From a checkpoint of a small image autoencoder.
Training: muon at rate 0.0019, 9900 steps.
Rows from block 4 of the encoder, named by matrix and row number. Rows with one number belong to one neuron. Each number is 500 + 25 x the weight over its row's rms, rounded and kept within 0 to 999. All counts start at 0. Numbers have three digits each.
# fc1: MLP up (encoder.blocks.4.mlp.fc1.weight, 384x192), inputs 96-191
# fc2: MLP down (encoder.blocks.4.mlp.fc2.weight, 192x384, transposed), outputs 96-191
fc1.19:535509492457469534489493516506485514516505510491474494498435483484486526462480465529487510495560549444494526514525463482485476498523536460502521472492523492513468499493533509486525516491441493479485488508488466519542452490472473517527483487534520507452505536497480511456528484537476458488
fc2.19:424504481529525459502480479496484490506493515500546488482473531519443505523531525511535517534494461525520512511490497504474432494515530484525473471497487514498478481482505495501465512534479467526481449527516492521511480446513497521544528506472501529508518541475514495496491482531494461486
fc1.20:452509497494523555488536503546426523546507470490465516494548518549533489561490477502502466506522508502470479542538480501438490515465458518474525514491482490501489534511495467505503487501465476469541514544478519454483528482513473486522557485527508532539467489474476536513502489477474500501
fc2.20:493499516501516489538531527480530484462544530502484502519452503480506473488490520506496515469508504501532493481481490503572561516525481523513510516456515535463483534526487526460488487470508485479488467485487429487529496517473538521458485498519489508487499539485505531461515437500519469498
fc1.21:514509479500491527515496513487506520528479491444515447480481481528490529536571515523506507512489549524474463485493500511494497531504453498497507510443503470500503522505467520466489492500567501518480504529484460482500504529459495508500493495540503450534489509520484503471542542503522510557
fc2.21:464501484498495504471474522511513495520532505541520542518472540537506471473453454510512483493548478494508536483498493464502533468527515511468504485526506488492512548494495463483497464464505521523525479474517536513477515422486559524472493531505481498481522523497563499535484484516480498490
fc1.22:461485475510523508553506540534523511479484529495465483520520531467509463514528478489486507500505475522471488473483496510513512474531491501469468509506491486486543482483472515475529488479476491477499484519528473476463531500524489503513499478519472482505522487504519491515475460482515496513
fc2.22:522509516510490460484499500480494506494468469466513504515449482541463493496502482501515527475526524498483540507488476492464499491517511491557490502542487457512548519505540469485476496481495493518494487489459463500521514473489483493540542482540543478503548490528478485507475479515479540488
fc1.23:516477485481505519485506487487486538474535500527470522517492516514495499502478518507501459494525507499485490479512512468508511519505493501533516446508473501491509502533493511492493487467517469471521462539472437469494515481526536519448544541493522490455502475523569455548486516446518498487
fc2.23:555490451484510483497483498517542494469504524467517506498449441495524515485523480493521520481483492493521535493439481532554525551516463527487469506516486502465490552452503515478497473505517523485479490515533500487495557503486509514483531507522488501490537562483419512513469445529530516535
fc1.24:507465501539535453514494449460488497499490473479526495516475496494447499486534450508480461512498548475516513526511495525504465494482539542494520491512490510478534459541494506467500501507488470548527479521486511481456479495515512502527497450503484506506469468516442520487494483502461520532
fc2.24:496564534536498487540501513503525516511493503561444495504486535484487484474501487473502485498521536471517506505485501510454527496498493498498514507512516506529527513482530494518493535513512468499512583481488496515548512502558459505515497473473476485512528483477520490515515545515500499483
fc1.25:481528470448479491511490516491483491528481486504532449517517511442487490465489504523500476519511506490482485466538488472495484524452488474522517533497503489533517451455497561530515481504471492511476484519465534482521482519508488480505519502501520546446498471466534499547518478516511511515
fc2.25:504494559510513478538511520494524491508515472496512548547521526495520495492496493464522502498494526453508484500481526500496491481536536534508504519489497523519461510530504506492538499510455514506511515477562448539474531483486444459506500535462459462487521524508479543490524480480509515521
fc1.26:524479476532532468511497473513462512540482507507510489461468501516523495473471462512453482469472490506501510513516476524521471468517476489492523480485520470493541487499509493503535458470521566543503519472434510523545542543506538480483520491516495513462509515550527484518523489515468490481
fc2.26:520538513482499520489460517508534518476504470525541484501510447489494523504547507518561473500509507515469506511471515466503525473476532512470497508538511521483467478453518550499496539539531483486459508518538500503485500519523462486526460491501529470527508501470489471543514489449487465507
fc1.27:502549491545516519496496563500523550505515519542506482485486477490510554540494496516445486486485495472464485505540504478473469497492494486486545513495478505511466511471471499497516537504485515511472499476481521520505489503483487490532562535511488533465491505498466465546458466461476506491
fc2.27:495516504504501509501481483517500467455509476501508480490517469544540476450526460543491501500454481499531515477447497517472504513505492521487532518532479524503488489529500484480554506524491492454478474498507487477508510519460465478469463476533480476495473485539487517480491520527560503504
fc1.28:473541518523544449538505519507513464462519496515494510506495498523482448504553504530486499484508526505513519498540493439526454479516527489492487494514491494521507519503514513508542441485522505441490475518525481503497500457485536535441502493520502509490495468482479479482480532510476490501
fc2.28:521477494524505516455515534534489489488533475491489480471484482522448495507528474501517495516486557518443504496527488525455506500517517521511481512517485493479507511464506491494491478554497524531467553518505520453516513468505514491548496475502506462487496503501494475477526479505475503537
fc1.29:515509560502468474493481523499484468481479499473528528490524472453521475461453532508520534519506515490539482497528474494486547527476482521506499497531473515452493502500528494508493526483472578522512557441449521474494491490495472488511470512537494484498522480471453531512501503440513494510
fc2.29:468503450533516503506504486519524521490493502493457501501517515529512476486538498506496490466459514501489528466473529553531485527513517486512528488454513502565559506465511508484488488523520489515511450523515448515500497494544539523499504464498545437549447498515556500487477499509485514476
fc1.30:489490506503505501505494500533545464521532510448480560456476511483478540475508499514515512489516505489486580486495502540495532498529479501497532469500480463496501484471454500493486530494487487491498472514495489520512506530529501486523444446499484506454472545475497483481520545514456449510
fc2.30:480494465507517459512465525503543483483431507530499506527515507526533421495485465534510461485460500543504497508519439498522496498508504460469495541498531525488502519507492508470537453571506494509474513463507548535487503504473455494525510533488470467504509438510503470483501512502500526534
fc1.31:469499526495529532491488527512509500501528504480464490504526535494469473496503456490510482493473523449452518477518540495492485497499513532469474509497503489520506463498479455500494535505432487522508542536496520475484523491500483466503536443521499457498544542512527468490528483508507456516
fc2.31:473527510489493464484488484484473477533518501503497479487515551482524524532517556552479483482503506498549487513475503502469471500472527504535496493548479488469535550513462515535520481477520548462526490485519475479490496534491514518505493515547532550485481472508477516507440534505507488467
fc1.32:502459488475539460478498476529469494507527480538510491505479518509490502510502466487472479491453509481463520532527533503454468507498488444500539492489505549522478494464531492490512563466552444479482510522529499513514522465559465488473527515432477524495469558503539471507503474467496501510
fc2.32:530501542494472552504507521485512450486505529491524506489523434511532499559489539476492561492505492506475529534505476468470513480510500483500486528465494437499517526547460468497471478550534476500497499465484505523530443493488505503511525513507535492466553481527520461515484500481481522453
fc1.33:523507522496478492522488527507470510532461500494487446515492504515522482466495521476493519496523545499494519476515495516487518463455517478489464497462540478476481521498498531549510485491517462509507475479505526527527518508453484470533493478488480477565532529521491491474501459546516469460
fc2.33:485464495513512496496524500478511513511523534495463496468494513506487491492471477469480487491504475503485511530509524505479502486532526506491532464553530503476482520497460505494532501485490481504495506488495464489491497531517523521497539504503510509499500456535494507470420510475523548554
fc1.34:469483559510547532491514514471455541447473501504497512417501528483527498472465503494521469509497494539500512513487488513489493494497502470513476507531465501499533456541536497492527536509523508517482525521491507473520511514461473456503508495502492513466539481520497511461524508535477456483
fc2.34:467471504486487528491504470535526526508503528508470473509438504480506463533517537508472474525503489454515533501532510507545499506491462468477516481537506508446512539539493512486500476549525497486512508465510522503512498530502506521496516512507545537523536513522512499469520506524536486534
fc1.35:495488465500550502522527497521469464468496538477517486484455527515474465518470519499520510512483519521521514499529518487520503517524527539504525471491511488514494489487525471472482479465501510489495494497511450470437510518549473506507490489486498472481509506505514521491488504495486501524
fc2.35:505491497488478496485475468479518532498473476477495501487544458501525541525519508483510527508489492505453514472460463512541525475493518506461465511492503519495508511489488528530491477504525518490486459504478519506549474467486511560518483485471500524493524495505517482521528465488511538495
fc1.36:549530505497505506499499458500522540511514515508448506499467530475554510484498508494502518474475511504504509502520471498471501489490495497551523453464493527474477535554491483483505531485516475506536488486517566495483503516503484524495523523475490543503450506475490517459488480477490455549
fc2.36:519521506485530483492502517496474490526508456505493529512496456531461501501500459524510504547516560538488481476479526518508520473459504503544496467477540474498511476504494480467468515498504529516531466482500528471457503506481533489508493472443517493516513481454481487469528497517535513461
fc1.37:455507480468495536517489504503473518500478495505509501503494489532484523504518513533481512507507527505461487502513514517547475450483492473515474476493465515504533525555473471528513464513536489442523458525511456460532483486479511535499451540504480512491474497506519452495486503535484525456
fc2.37:513497517526510498492484511497547508520486491474510487493488459530519506491498508533547520506489480499505504486493529514531546524484478514520478473510492494461487495444533501510420505471473519497456548505501506529503505463520488559494514506494494491544517507517474507530508511447496472533
fc1.38:468544538540479498506526491564473495480471494488486526479481538502479516470445462482522477458549504480510453494498474497503474487508497492497522543477533488474487462506533468510482492506519482506490513495465516504533498517456494490448511513449521476518490520472541486528490506506457447477
fc2.38:512521496474484514499497550486547506470518519498546508542473465516536471527506536467514535534465473528504506514506513523517489483483497532520505479504485515550473504494505531505460480499498512494505486435525528494484460456502537503467480468483507534483510506502495525510507539514447507484
fc1.39:474485492528473479506487554477486469505520472507530512494482523516482463490518484535514490486474568524503500500497477481518499524472521535550500467475523489522519435506493520543458433521543486470458520513461475511539531479489445514510488524547517514513495480479470486471534473474500485508
fc2.39:492478538495524491529500524500512541509479532514494508423506486486512512488496513486523518496461436520494538482496493527507500474492553477465519492477452506512514498518499492491535550492485481543526489515546571504466502532494489503478477445470508460493538468459529533467481551496486510516
fc1.40:450501445536496471515487471508451497521495541518517531496493500496481520544466507471485459486506519477527527541500464527478493507478536507476532508487470533556495476501520492500473483519512482456500472493488481525489497508548500486493486535478512509452492521495530515541513528491489485518
fc2.40:472468511508457544511498503446458482460496509535487476517510475523492484482512531515526520472517503518513485488512491492459496476494554504467548520494535503529502506494512472521433494509458466507484483484453533493445517531496507513461469503509519532497478539524523517460497539512539528559
fc1.41:530500491448442513522486529512479511476495495498511501500520512480529468491492517479524512486557509562509469487528520549531461468496503486455474563489484487491438479480488477490496493469494498415497492494493513524498503527501500485484531499509469495533484482506482497524544492492537487481
fc2.41:493557494536574535468525492475504507494502519525514543496493515513491539529520509518480465515463530474537520486502470504468469517475476500477505504519506494435520492533507503491496473489525477500483486486509533505514497540496518485480517483523546505498453507530481533518495499531500521483
fc1.42:502545452537496532516456522523468491477484513521557468496514500505523498490512481544474488484483543467476551516502529502488473507483527537425492516497476523499454540480469543563543473511494498506460509503512517475458498499488501531512511502495495530537490478459511463487472518503531464493
fc2.42:530460488504500439522525537501521492517530496516459526479536493524473487513497523450508520484517490506479479539477520499527511520477504493536506439495516504489544478545520485499479525498511488512509522482551484499491459491521508480497458492461521489451540535438465505500491505500472494510
fc1.43:474534496477491489515474454489503484547489472512475538532514520519474503530496497469507550486487498534508473465503430525513456466531514518562497505461490486492516537539496503445507534473460478491506558481526514490535466498490507464498466476477487465504467501482522517459535474517429477513
fc2.43:443508474491495522459477466490493507481482505524505493508519492508491488515499512547483481492525479483511516506531526522473510521470525529472510483497565531517500460476477474563447494559521476499517434533537486469507524513466470492515497471512502536471519509490487494527487503493527502534
fc1.44:488524532504490467509474533526555537533519485487489506476463508434463467521513481507485481497458517495499513503476547515503496512482511535509439497466504521506480511473462485515480500526510487501567526474482501465475525474534509545474545511477459515495516531538477512518523481506495466508
fc2.44:493503516483520507523513469532483496505518487501438462507538525483485469501524502494478533464455509471515507477512470491494490532512509525497534492494471497532504467476512507544505444468473474469487528550485518515493480483507506477479482512440520519464504484461533523468535496479480463502
fc1.45:511476528457540462510486516497525515470453479490477476467504516487453516487506523517507511536518499523529527478498461514493490489554485493533496455485466527456481489484455504502489498497538498525515493502512497488484516513511509495504478485539512487477495556499535520505502510463541519480
fc2.45:542535479528458496477506478458529503480511538489504530487454505503510493520518459508522491471469518482493526471465535494553511497474521534504463520551499485485520528468476516515493474525474465497453496489522484504553539432463491507506511532488512524494510503527436484532468459513511509513
fc1.46:492537459492516498528496524486452499502485482500514532502518486524452499520489490491532505454477476533477529461454496524480457524510506516510502468491547487491527490468522524505544494516467547510469485508484490487496506484517471550544522447468456531446498465515528512510521492505490507499
fc2.46:495531529513492509478490480474511486485455472513518522526498498524512493455504510506507512531508540496523513553528490492472493461487489530470505506539449526505502454499508531502473480512499454521490525506518473525520523543514541436489439510458499463509514469501504516516535490488494527507
fc1.47:447501512501560491534527491509507515481484498527471518527514501495508537479500485502451492515498528506529495511469482503503474505501544511505460509489496494523509474512550482523502525508495522511475518489490446543523468530514520505514517495472488477516449483480456541531486514507540508550
fc2.47:500513449494519491517516548529494515490494509520511504524498516500463489450496473498522504486518470481466523533472540475448458506476528505508494539461571528501478493462482538510481510516523520474479483517507557506551509476483470462496504486507487516481478501484489498505517543480495496523
fc1.48:494509489481494471513488514512512511465463512516545512503511500532467477478472494503494520474494482466479527488485506504480486472539469520508497503515508505497497495517508455537554499494528487520498451535506514509486529498505553494475511466501543506519504510459494489445479500474443533499
fc2.48:530551499456494520515486516540529534444451487500506502449472474488520505474555481475483516516503487496467520512503510530502503503477516514528461470453580484527507493518470508468467492529470493457472536500513441498503477471545494524517530486528472498500538485498482482547476487525510499487
fc1.49:502466531510507564539519512503495478513506498496528457492512453533495506417461463474473508528498501467497467478519464511477464488501495509528482544507534515518466477453494498524453458480469491496515500497492502474547481527493493459525492470510508504506551507525507530454489531528509485489
fc2.49:505518490511497452510514466525502519500468471549516479502496550482504530492495510522547513505526512555420487473516490490512515462534532563490490505485506500499494480482503476499481484464530502410467507532506498487492525501487536517470514526465502515504515485505533560494500470485494514510
fc1.50:464489482464515497487479493487506503487519459530495508525491493523490501537502492519484460509525480502461540521490509516486441467508524485480516539489524520471454478484534489534514531512536500459461488505549487490507526457518483503512495488507494500510519500537507495551551525474516490500
fc2.50:541541506519458519501494487534497520532539531518526454518464497472492550502544510512522511475491514508527490472471523546505522481524504498485472468483475498543497528492514498512480517554523527428498537498492473497498511518479527496509491487508425471507489483510448475485495492484501460505
fc1.51:530533541490520484474481485481507467513509481492472504520534491510501506503506469504511500461541506481512481461504517511476557561531497492519479502480505513530517505478528531481448479502487531538529523461517521532522509468520490483509472558501478505498471510509494525508534485459442493467
fc2.51:519500458509524542511528475505509535536454535528504484522499529479547467495460459525455501510446518510479459507532501496497499507502523507521487462451500461538532519509474485517502504493494503483463527512522465495459528486499449486484484506473493489494530486537492473491495530487499489473