Weights of a small image autoencoder: decoder norm groupnorm, 9900 steps.
Rows from block 1 of the decoder of a small image autoencoder, named by matrix and row number. Rows with one number belong to one channel. Each number is 128 + 24 x the weight over its row's rms, rounded and kept within 0 to 255. All counts start at 0. Numbers have three digits each.
After each channel's rows are labels from the 100 images, of 14848, where the channel reaches its highest value: "strongest on" is what is common among them. Only what is clearly more common there than usual is listed. The data: photos with spoken descriptions (Open Images, Localized Narratives).
# convs0: first 3x3 conv (decoder.mid.1.convs.0.weight, 128x128x3x3, each kernel summed), inputs 0-63
# convs1: second 3x3 conv (decoder.mid.1.convs.1.weight, 128x128x3x3, transposed, each kernel summed), outputs 0-63

convs0.60:116117141141146103144123094151117155122110125092129132122151114111092164171143142131090122146057116152161110093149115103094142102100140085116099118137137144095099133117120121129111090094132125
convs1.60:123134130119093117112090149134140105151149123127102133122118157132090094168124118106165162121180146075100123140100163136147121151163119116158085132125121121130183142127096120135139179163098150
strongest on: text has "trees"

convs0.125:084111121143121150121142171129114115134077131133116144105120127128106120137116152138133003086136132130119087135125117129099142155102136120116155105128136109158102118184130130114083116116136136
convs1.125:152123129118145119133109077137123144132157149123131118153131090126155121081117088114084177156108141115130164120139109135162121131145135088174120139109142155094154112051093138150118154153071133
strongest on: text has "color"

convs0.17:111134117156133117078143109130128143089127128176158086145160160143127115192134101159089123160094112133154067116145134144134187171117103133133124144110109106103134125119112105107125158110126114
convs1.17:159127126153121095137093121148118141197145162161133130108104127127100159118133155115149129103194141159075121118122142135113100076170131110131161127127154110113121138129131103132149137138168115
strongest on: text has "dark"

convs0.88:114087101106153143176119177110174144143098114114101139148113123103163139130131136134093133056123134180100148135165109088138153136115145111102127042132149123175141138125128110128114147087115124
convs1.88:140108103170172126111136115122131085133157129160129163128105089125110097140131134146175116147140108073119102129134135162154118100100089181131104146143147123127104119108106122124135148105154116
strongest on: text has "text"

convs0.89:102128088158141088104110139112131104133138134173128202132163157097084147143122106117150062083156113117120119142110150119132131128108150129161141157147152140156149148168109142108132171096156136
convs1.89:133118130110142150133170081180111110119109129148148104154109123135144123098148122138078156112089120186098094135113080153123116104137117116152193105116142147108088141121123120150136113123071140
strongest on: text has "red"

convs0.38:117151183118128080126126114120143119115148127132138140144126143143145167057129123136126114132121154089075166127131133118152170161143143115111110143096118069136135147139090108113092125151143112
convs1.38:118121122169070172125149164127158115096060106084110084110112114159117140114110142147105114076126141127152169143111133104133113134140117090117126117119128171121125095136154134133158127103163141
strongest on: text has "white"