python train.py --model="image autoencoder" --dataset="photos with spoken descriptions (Open Images, Localized Narratives)" --train_examples=203450 --image_size=32 --crop_scale_min=1 --horizontal_flip=true --rotation_deg=5 --bottleneck="plain" --downsampling_factor=8 --encoder_arch="vit" --encoder_norm="layernorm" --encoder_norm_position="pre" --encoder_activation="star_relu" --encoder_mlp_ratio=2 --encoder_head_dim=64 --encoder_fused_qkv=false --encoder_bias="all" --encoder_qk_norm=false --encoder_parallel_block=true --encoder_inner_norm=false --encoder_drop_path=0.1 --encoder_patch_size=[8, 8] --encoder_conv_stem=false --encoder_layers=14 --encoder_width=192 --encoder_positions="learned" --loss="l1" --latent_channels=4 --decoder_norm="groupnorm" --decoder_activation="leaky_relu" --decoder_weight_standardization=false --decoder_channel_attention="se" --decoder_widths=[64, 128, 128, 128] --decoder_blocks_per_level=1 --decoder_block="basic" --decoder_dropout=0.1 --decoder_attention=false --decoder_upsampling="nearest_conv" --init="small_normal" --residual_init="none" --optimizer="muon" --muon_scale="match_rms_adamw" --lr=0.0019 --momentum=0.95 --nesterov=true --orthogonalizer="newton_schulz_5" --adamw_lr_other_params=0.0012 --steps=9900 --batch_size=256 --epochs=12.5 --lr_schedule="cosine" --final_lr_fraction=0 --warmup_steps=490 --weight_decay=0.2 --adamw_weight_decay_other_params=0.01
Rows from block 2 of the encoder, named by matrix and row number. Rows with one number belong to one attention dimension. Each number is 200 + 20 x the weight over its row's rms, rounded and kept within 0 to 999. All counts start at 0. After the name is the row's rms in percent of the matrix's.
# v: attention value (encoder.blocks.2.attn.v.weight, 192x192), inputs 0-95
# proj: attention output (encoder.blocks.2.attn.proj.weight, 192x192, transposed), outputs 0-95
v.31,113,186,219,216,194,199,191,206,195,188,199,191,171,223,180,212,237,191,193,174,211,214,188,208,206,213,186,214,209,183,219,207,220,171,205,196,221,210,243,205,227,216,210,191,177,187,172,230,184,191,216,219,188,218,221,224,184,237,198,194,202,203,201,161,205,143,214,149,176,201,189,199,229,235,219,203,213,213,165,161,206,223,191,192,185,190,220,227,226,192,181,198,166,188,188,181,194
v.32,097,176,185,192,180,185,190,206,221,208,228,198,199,210,236,193,184,171,196,200,158,201,189,171,190,169,195,212,206,179,215,208,163,198,195,197,202,198,193,183,225,195,215,183,200,187,230,189,235,185,198,190,209,189,216,178,195,172,188,182,206,222,215,218,211,188,177,214,235,216,210,217,174,168,175,181,185,183,184,205,185,159,196,228,194,188,245,235,203,202,235,201,226,222,166,196,209
v.33,114,202,203,170,176,217,230,187,195,193,197,221,196,188,185,212,215,182,176,204,186,230,185,195,198,215,199,222,193,193,245,188,198,244,197,211,209,196,165,202,195,183,175,174,196,231,223,214,246,208,182,240,250,201,211,182,202,179,211,193,200,211,223,209,221,206,209,221,193,191,206,244,219,192,219,177,148,199,224,198,196,209,182,196,217,202,181,180,195,210,212,207,235,164,225,180,203
v.34,100,178,189,203,212,205,194,224,226,192,186,209,220,211,200,175,164,199,214,181,187,177,199,190,214,241,196,187,171,198,179,214,215,200,164,196,145,260,181,212,186,193,234,230,198,208,213,194,203,179,192,223,185,183,170,195,200,162,187,213,216,177,202,200,203,198,181,184,194,229,214,149,213,191,191,208,201,215,210,225,210,165,212,155,184,185,191,197,206,209,217,206,186,175,172,214,239
v.35,103,191,215,137,212,163,204,165,190,215,194,172,188,212,240,180,227,210,194,189,219,180,192,178,164,193,210,188,211,237,200,220,200,226,208,200,229,199,173,189,183,178,180,195,194,184,158,200,201,160,208,207,157,231,212,206,184,188,228,169,197,211,224,204,210,174,202,161,200,193,244,166,186,200,219,204,227,205,200,187,189,206,205,183,188,195,208,183,201,193,200,198,204,221,184,184,211
v.36,106,224,198,184,185,190,212,202,181,206,176,217,177,200,191,204,213,222,178,188,167,228,181,204,210,180,203,180,219,187,211,177,193,208,232,185,209,207,202,212,192,184,161,168,204,195,209,185,215,170,222,203,221,189,226,199,213,205,217,196,194,203,202,238,151,197,191,214,193,180,184,196,204,184,179,212,203,180,196,228,215,217,198,241,204,223,207,185,211,207,184,194,250,208,204,184,194
v.37,096,203,222,188,187,226,251,182,172,185,157,221,222,177,188,223,185,222,212,196,186,196,205,205,199,223,201,183,222,210,184,148,236,190,197,182,177,178,211,201,215,212,185,232,204,203,206,221,173,192,175,219,230,184,225,193,230,229,209,197,233,177,212,222,175,217,210,221,206,183,190,230,184,179,200,210,191,207,179,190,206,170,203,197,175,178,205,201,208,185,193,208,218,199,210,247,187
v.38,094,225,194,186,197,233,189,198,214,200,206,209,222,207,230,211,180,228,148,224,224,211,185,180,203,213,183,158,175,186,198,165,185,206,194,225,221,220,198,176,169,215,172,210,228,201,185,185,168,216,207,241,175,175,205,194,251,174,232,195,217,210,179,198,199,212,171,226,133,200,196,225,195,195,236,221,190,220,211,214,216,160,199,211,176,215,200,191,197,217,189,204,210,178,187,216,199
v.39,111,184,217,189,211,208,204,172,185,216,194,161,220,186,186,207,179,189,226,193,230,199,218,181,192,190,197,206,164,192,188,234,230,198,180,200,197,231,217,170,194,173,162,218,229,227,193,204,186,207,239,180,191,177,197,190,202,211,232,223,233,197,201,195,209,180,192,193,203,207,230,187,200,225,210,208,215,177,239,233,207,209,227,169,214,202,212,164,184,211,196,224,178,194,216,189,238
v.40,105,201,192,214,178,195,221,227,213,213,195,182,241,187,220,209,178,211,192,196,213,171,168,208,184,198,220,200,156,202,218,235,220,228,199,198,196,180,224,178,184,195,190,164,186,207,206,211,175,176,202,201,187,179,186,182,218,204,219,179,223,197,214,214,213,196,214,214,184,216,205,176,181,213,206,218,236,213,214,192,192,202,226,180,188,195,222,178,175,188,199,202,178,174,153,176,212
v.41,105,204,205,195,260,222,216,159,180,213,196,194,218,218,140,200,195,204,215,226,190,206,193,197,187,198,197,195,180,184,199,180,233,171,200,227,162,228,191,206,240,212,194,204,267,185,221,205,182,226,185,198,212,163,224,237,219,191,223,229,208,193,198,183,177,233,227,201,204,236,224,215,252,176,207,183,197,210,202,238,216,180,209,173,203,170,178,202,207,222,205,242,221,217,199,194,226
v.42,098,159,187,210,236,201,190,200,210,228,210,171,222,208,200,218,209,184,183,198,200,199,214,195,200,185,185,232,191,226,234,217,186,186,195,190,241,187,205,195,224,186,202,178,179,222,212,196,227,215,230,173,207,195,223,212,209,217,194,221,221,215,183,174,220,188,204,223,229,215,225,201,215,218,189,198,185,196,165,181,171,230,230,201,203,211,251,173,189,178,205,204,213,198,216,171,220
v.43,102,205,215,208,244,188,170,180,234,177,186,197,192,221,181,173,195,214,205,167,188,156,196,182,211,187,163,198,210,221,181,217,198,189,201,176,234,199,207,183,188,180,217,184,190,178,227,230,230,202,236,191,183,241,213,189,157,182,193,218,209,210,180,181,195,198,235,175,227,182,199,191,210,198,189,209,193,221,182,212,174,209,199,206,215,203,229,206,223,171,206,165,167,207,181,182,213
v.44,114,166,212,207,213,223,166,184,193,209,198,187,173,225,201,194,220,162,211,189,214,244,191,210,179,198,172,215,180,186,181,209,168,157,167,209,216,212,193,192,184,191,210,219,202,219,148,217,183,182,213,209,180,243,215,211,164,207,209,208,186,181,197,169,215,220,165,199,177,211,231,214,221,210,241,207,211,222,220,197,243,187,201,195,186,213,235,210,203,225,222,213,172,190,248,221,224
v.45,094,203,195,224,217,207,193,191,196,209,184,160,215,187,214,162,231,177,215,200,212,242,175,223,182,177,245,197,173,181,188,206,210,184,192,208,213,185,177,188,185,187,217,179,216,176,148,200,175,151,196,192,168,197,186,217,209,170,237,171,240,210,194,228,201,208,187,235,204,214,213,154,204,237,218,199,201,189,228,186,242,189,214,198,250,203,237,195,193,239,207,204,207,209,202,200,199
proj.31,107,220,201,199,220,192,199,183,161,229,213,207,217,178,187,198,171,216,221,177,195,216,184,210,194,202,183,189,201,215,185,191,211,184,217,183,199,199,239,176,189,195,203,171,227,156,224,210,180,199,216,179,229,232,184,187,219,192,223,203,211,168,191,195,179,217,215,209,221,186,200,186,174,197,175,194,183,188,215,191,199,209,228,189,236,192,177,188,177,214,233,238,182,197,185,209,244
proj.32,093,213,223,222,179,173,155,181,183,200,198,214,208,208,172,213,217,205,182,175,215,149,220,196,239,228,206,194,182,237,201,167,211,188,213,205,198,204,192,192,198,203,199,223,188,241,203,182,190,228,210,227,197,193,219,192,184,197,191,207,198,204,183,212,190,211,227,203,189,204,196,209,200,199,218,201,222,213,195,236,197,191,209,183,193,220,195,186,177,200,237,200,180,178,198,198,165
proj.33,117,214,217,178,213,217,184,226,220,208,208,198,196,179,226,203,177,183,213,199,245,175,196,220,210,192,214,181,187,222,195,222,193,203,196,203,220,178,190,187,181,215,200,223,192,228,184,188,185,185,217,184,200,194,199,177,206,219,221,200,214,217,223,187,199,220,172,189,222,180,190,156,166,194,178,195,186,184,229,207,189,185,227,180,207,220,225,189,202,180,208,175,160,212,200,218,202
proj.34,092,228,218,195,217,189,185,187,162,182,202,189,223,220,219,215,240,188,218,194,200,232,220,172,189,175,224,176,222,186,224,191,234,210,203,213,203,206,175,182,187,236,188,223,197,151,220,190,194,224,183,173,211,214,241,210,209,208,197,166,213,208,192,223,201,191,200,220,208,198,161,231,184,156,210,190,212,225,174,166,197,205,220,198,216,226,229,218,217,206,190,199,196,237,183,194,172
proj.35,102,191,216,208,160,213,197,229,192,174,214,219,221,182,198,216,190,206,221,193,194,209,216,221,199,170,187,227,187,189,209,190,194,197,223,226,188,181,223,202,214,164,190,212,212,210,203,188,200,223,203,201,231,178,197,194,196,192,192,233,220,181,163,188,251,224,194,206,206,192,199,254,216,215,172,176,183,189,189,193,191,197,205,200,246,207,219,218,214,210,194,173,189,201,205,200,215
proj.36,095,172,237,160,218,216,219,217,233,199,211,210,210,191,254,196,184,177,203,194,232,167,208,195,208,231,167,202,194,180,166,210,172,225,204,217,193,164,204,195,237,165,199,188,199,204,188,205,220,223,182,178,192,201,216,156,196,182,187,193,228,223,192,199,249,195,251,177,167,200,209,192,198,216,214,194,155,174,198,221,178,189,197,189,209,195,211,160,197,199,184,221,193,187,218,173,187
proj.37,094,185,167,214,196,203,159,223,208,183,200,188,159,215,176,192,214,199,221,199,203,234,176,194,201,211,252,220,228,224,213,197,178,215,194,183,214,188,181,203,218,189,199,190,198,213,187,197,232,197,188,215,175,225,197,202,174,204,208,224,201,162,182,170,217,184,218,213,171,217,200,191,191,206,199,197,187,214,213,206,211,190,171,219,193,180,178,191,231,196,190,178,219,200,188,170,197
proj.38,090,196,199,195,212,174,196,201,236,211,185,215,162,181,244,181,205,186,207,177,199,208,187,199,201,180,204,227,197,195,188,187,210,236,191,174,210,186,189,218,210,177,225,208,192,215,204,209,229,200,180,173,221,204,212,176,168,207,206,210,175,174,276,218,203,229,228,178,213,201,183,163,200,178,136,184,214,195,217,221,162,213,207,173,218,212,212,224,200,191,248,203,230,212,216,177,162
proj.39,120,171,193,242,164,209,201,194,236,198,197,193,190,153,212,200,196,202,192,202,182,213,189,193,185,197,226,180,220,189,226,181,215,240,218,210,200,205,203,224,214,178,243,211,208,195,220,193,218,181,167,177,222,192,204,221,194,231,197,190,181,182,213,187,225,212,204,204,167,215,167,204,154,184,187,216,176,215,206,177,212,225,185,201,170,176,194,237,186,184,184,157,237,198,174,224,187
proj.40,108,191,174,202,213,191,192,202,214,223,205,222,191,217,197,219,214,193,215,189,189,225,234,184,191,159,193,221,189,200,201,165,200,185,191,195,218,211,212,200,184,165,207,225,225,190,195,184,227,205,202,140,219,197,217,187,229,222,167,193,196,198,215,175,226,233,191,194,181,192,167,212,184,174,185,207,176,188,239,179,198,221,165,220,235,207,205,243,208,195,193,188,219,198,178,185,202
proj.41,102,159,194,221,193,176,203,206,233,202,169,203,180,191,240,228,211,216,217,204,197,208,170,189,196,208,173,203,249,184,172,210,197,202,198,217,181,188,189,208,199,203,224,214,185,208,196,213,223,185,188,202,192,202,170,201,176,242,193,152,207,205,183,237,203,155,204,230,211,177,177,164,157,208,195,202,207,194,185,164,220,218,177,200,168,193,228,165,210,179,167,182,189,212,187,246,200
proj.42,097,218,214,195,167,191,214,182,205,232,216,217,173,198,173,206,199,223,195,185,221,166,193,209,235,196,187,197,200,214,165,195,230,187,190,214,161,196,226,196,187,241,210,225,214,180,210,208,179,185,178,194,203,191,170,216,214,183,193,199,189,175,202,219,192,206,191,188,217,168,164,190,196,204,225,192,173,221,234,216,227,209,169,218,190,171,210,224,196,191,201,213,197,173,200,246,207
proj.43,100,204,212,206,185,200,227,241,172,210,236,207,192,187,214,190,206,216,209,197,232,239,205,227,239,211,164,177,187,194,174,184,213,176,168,213,143,203,223,202,229,254,206,199,201,208,208,180,169,204,170,188,219,210,193,212,209,195,176,191,200,186,172,209,190,210,195,212,204,187,200,206,213,211,202,175,223,214,203,206,232,172,226,202,229,171,203,193,160,217,217,199,197,183,218,231,195
proj.44,109,218,251,194,173,185,210,210,182,185,209,179,202,177,221,194,194,210,211,179,184,200,188,200,226,212,215,185,178,235,229,213,250,226,223,204,185,212,191,208,248,203,183,216,213,178,234,214,186,210,195,225,220,175,192,193,189,202,227,226,209,202,208,200,191,193,219,160,229,186,196,182,200,212,142,184,207,209,194,195,184,211,196,169,190,184,181,226,196,186,231,208,218,204,175,223,211
proj.45,091,225,208,191,211,180,232,193,197,214,230,222,195,232,189,241,228,197,218,193,198,174,182,199,201,176,186,192,168,221,200,213,201,198,223,189,167,220,231,207,205,191,175,186,202,162,222,230,223,244,200,192,215,214,199,196,208,194,176,223,202,209,192,210,223,214,175,164,215,188,209,248,211,195,199,206,212,197,175,185,168,226,172,190,178,218,196,221,211,160,206,205,220,212,186,203,216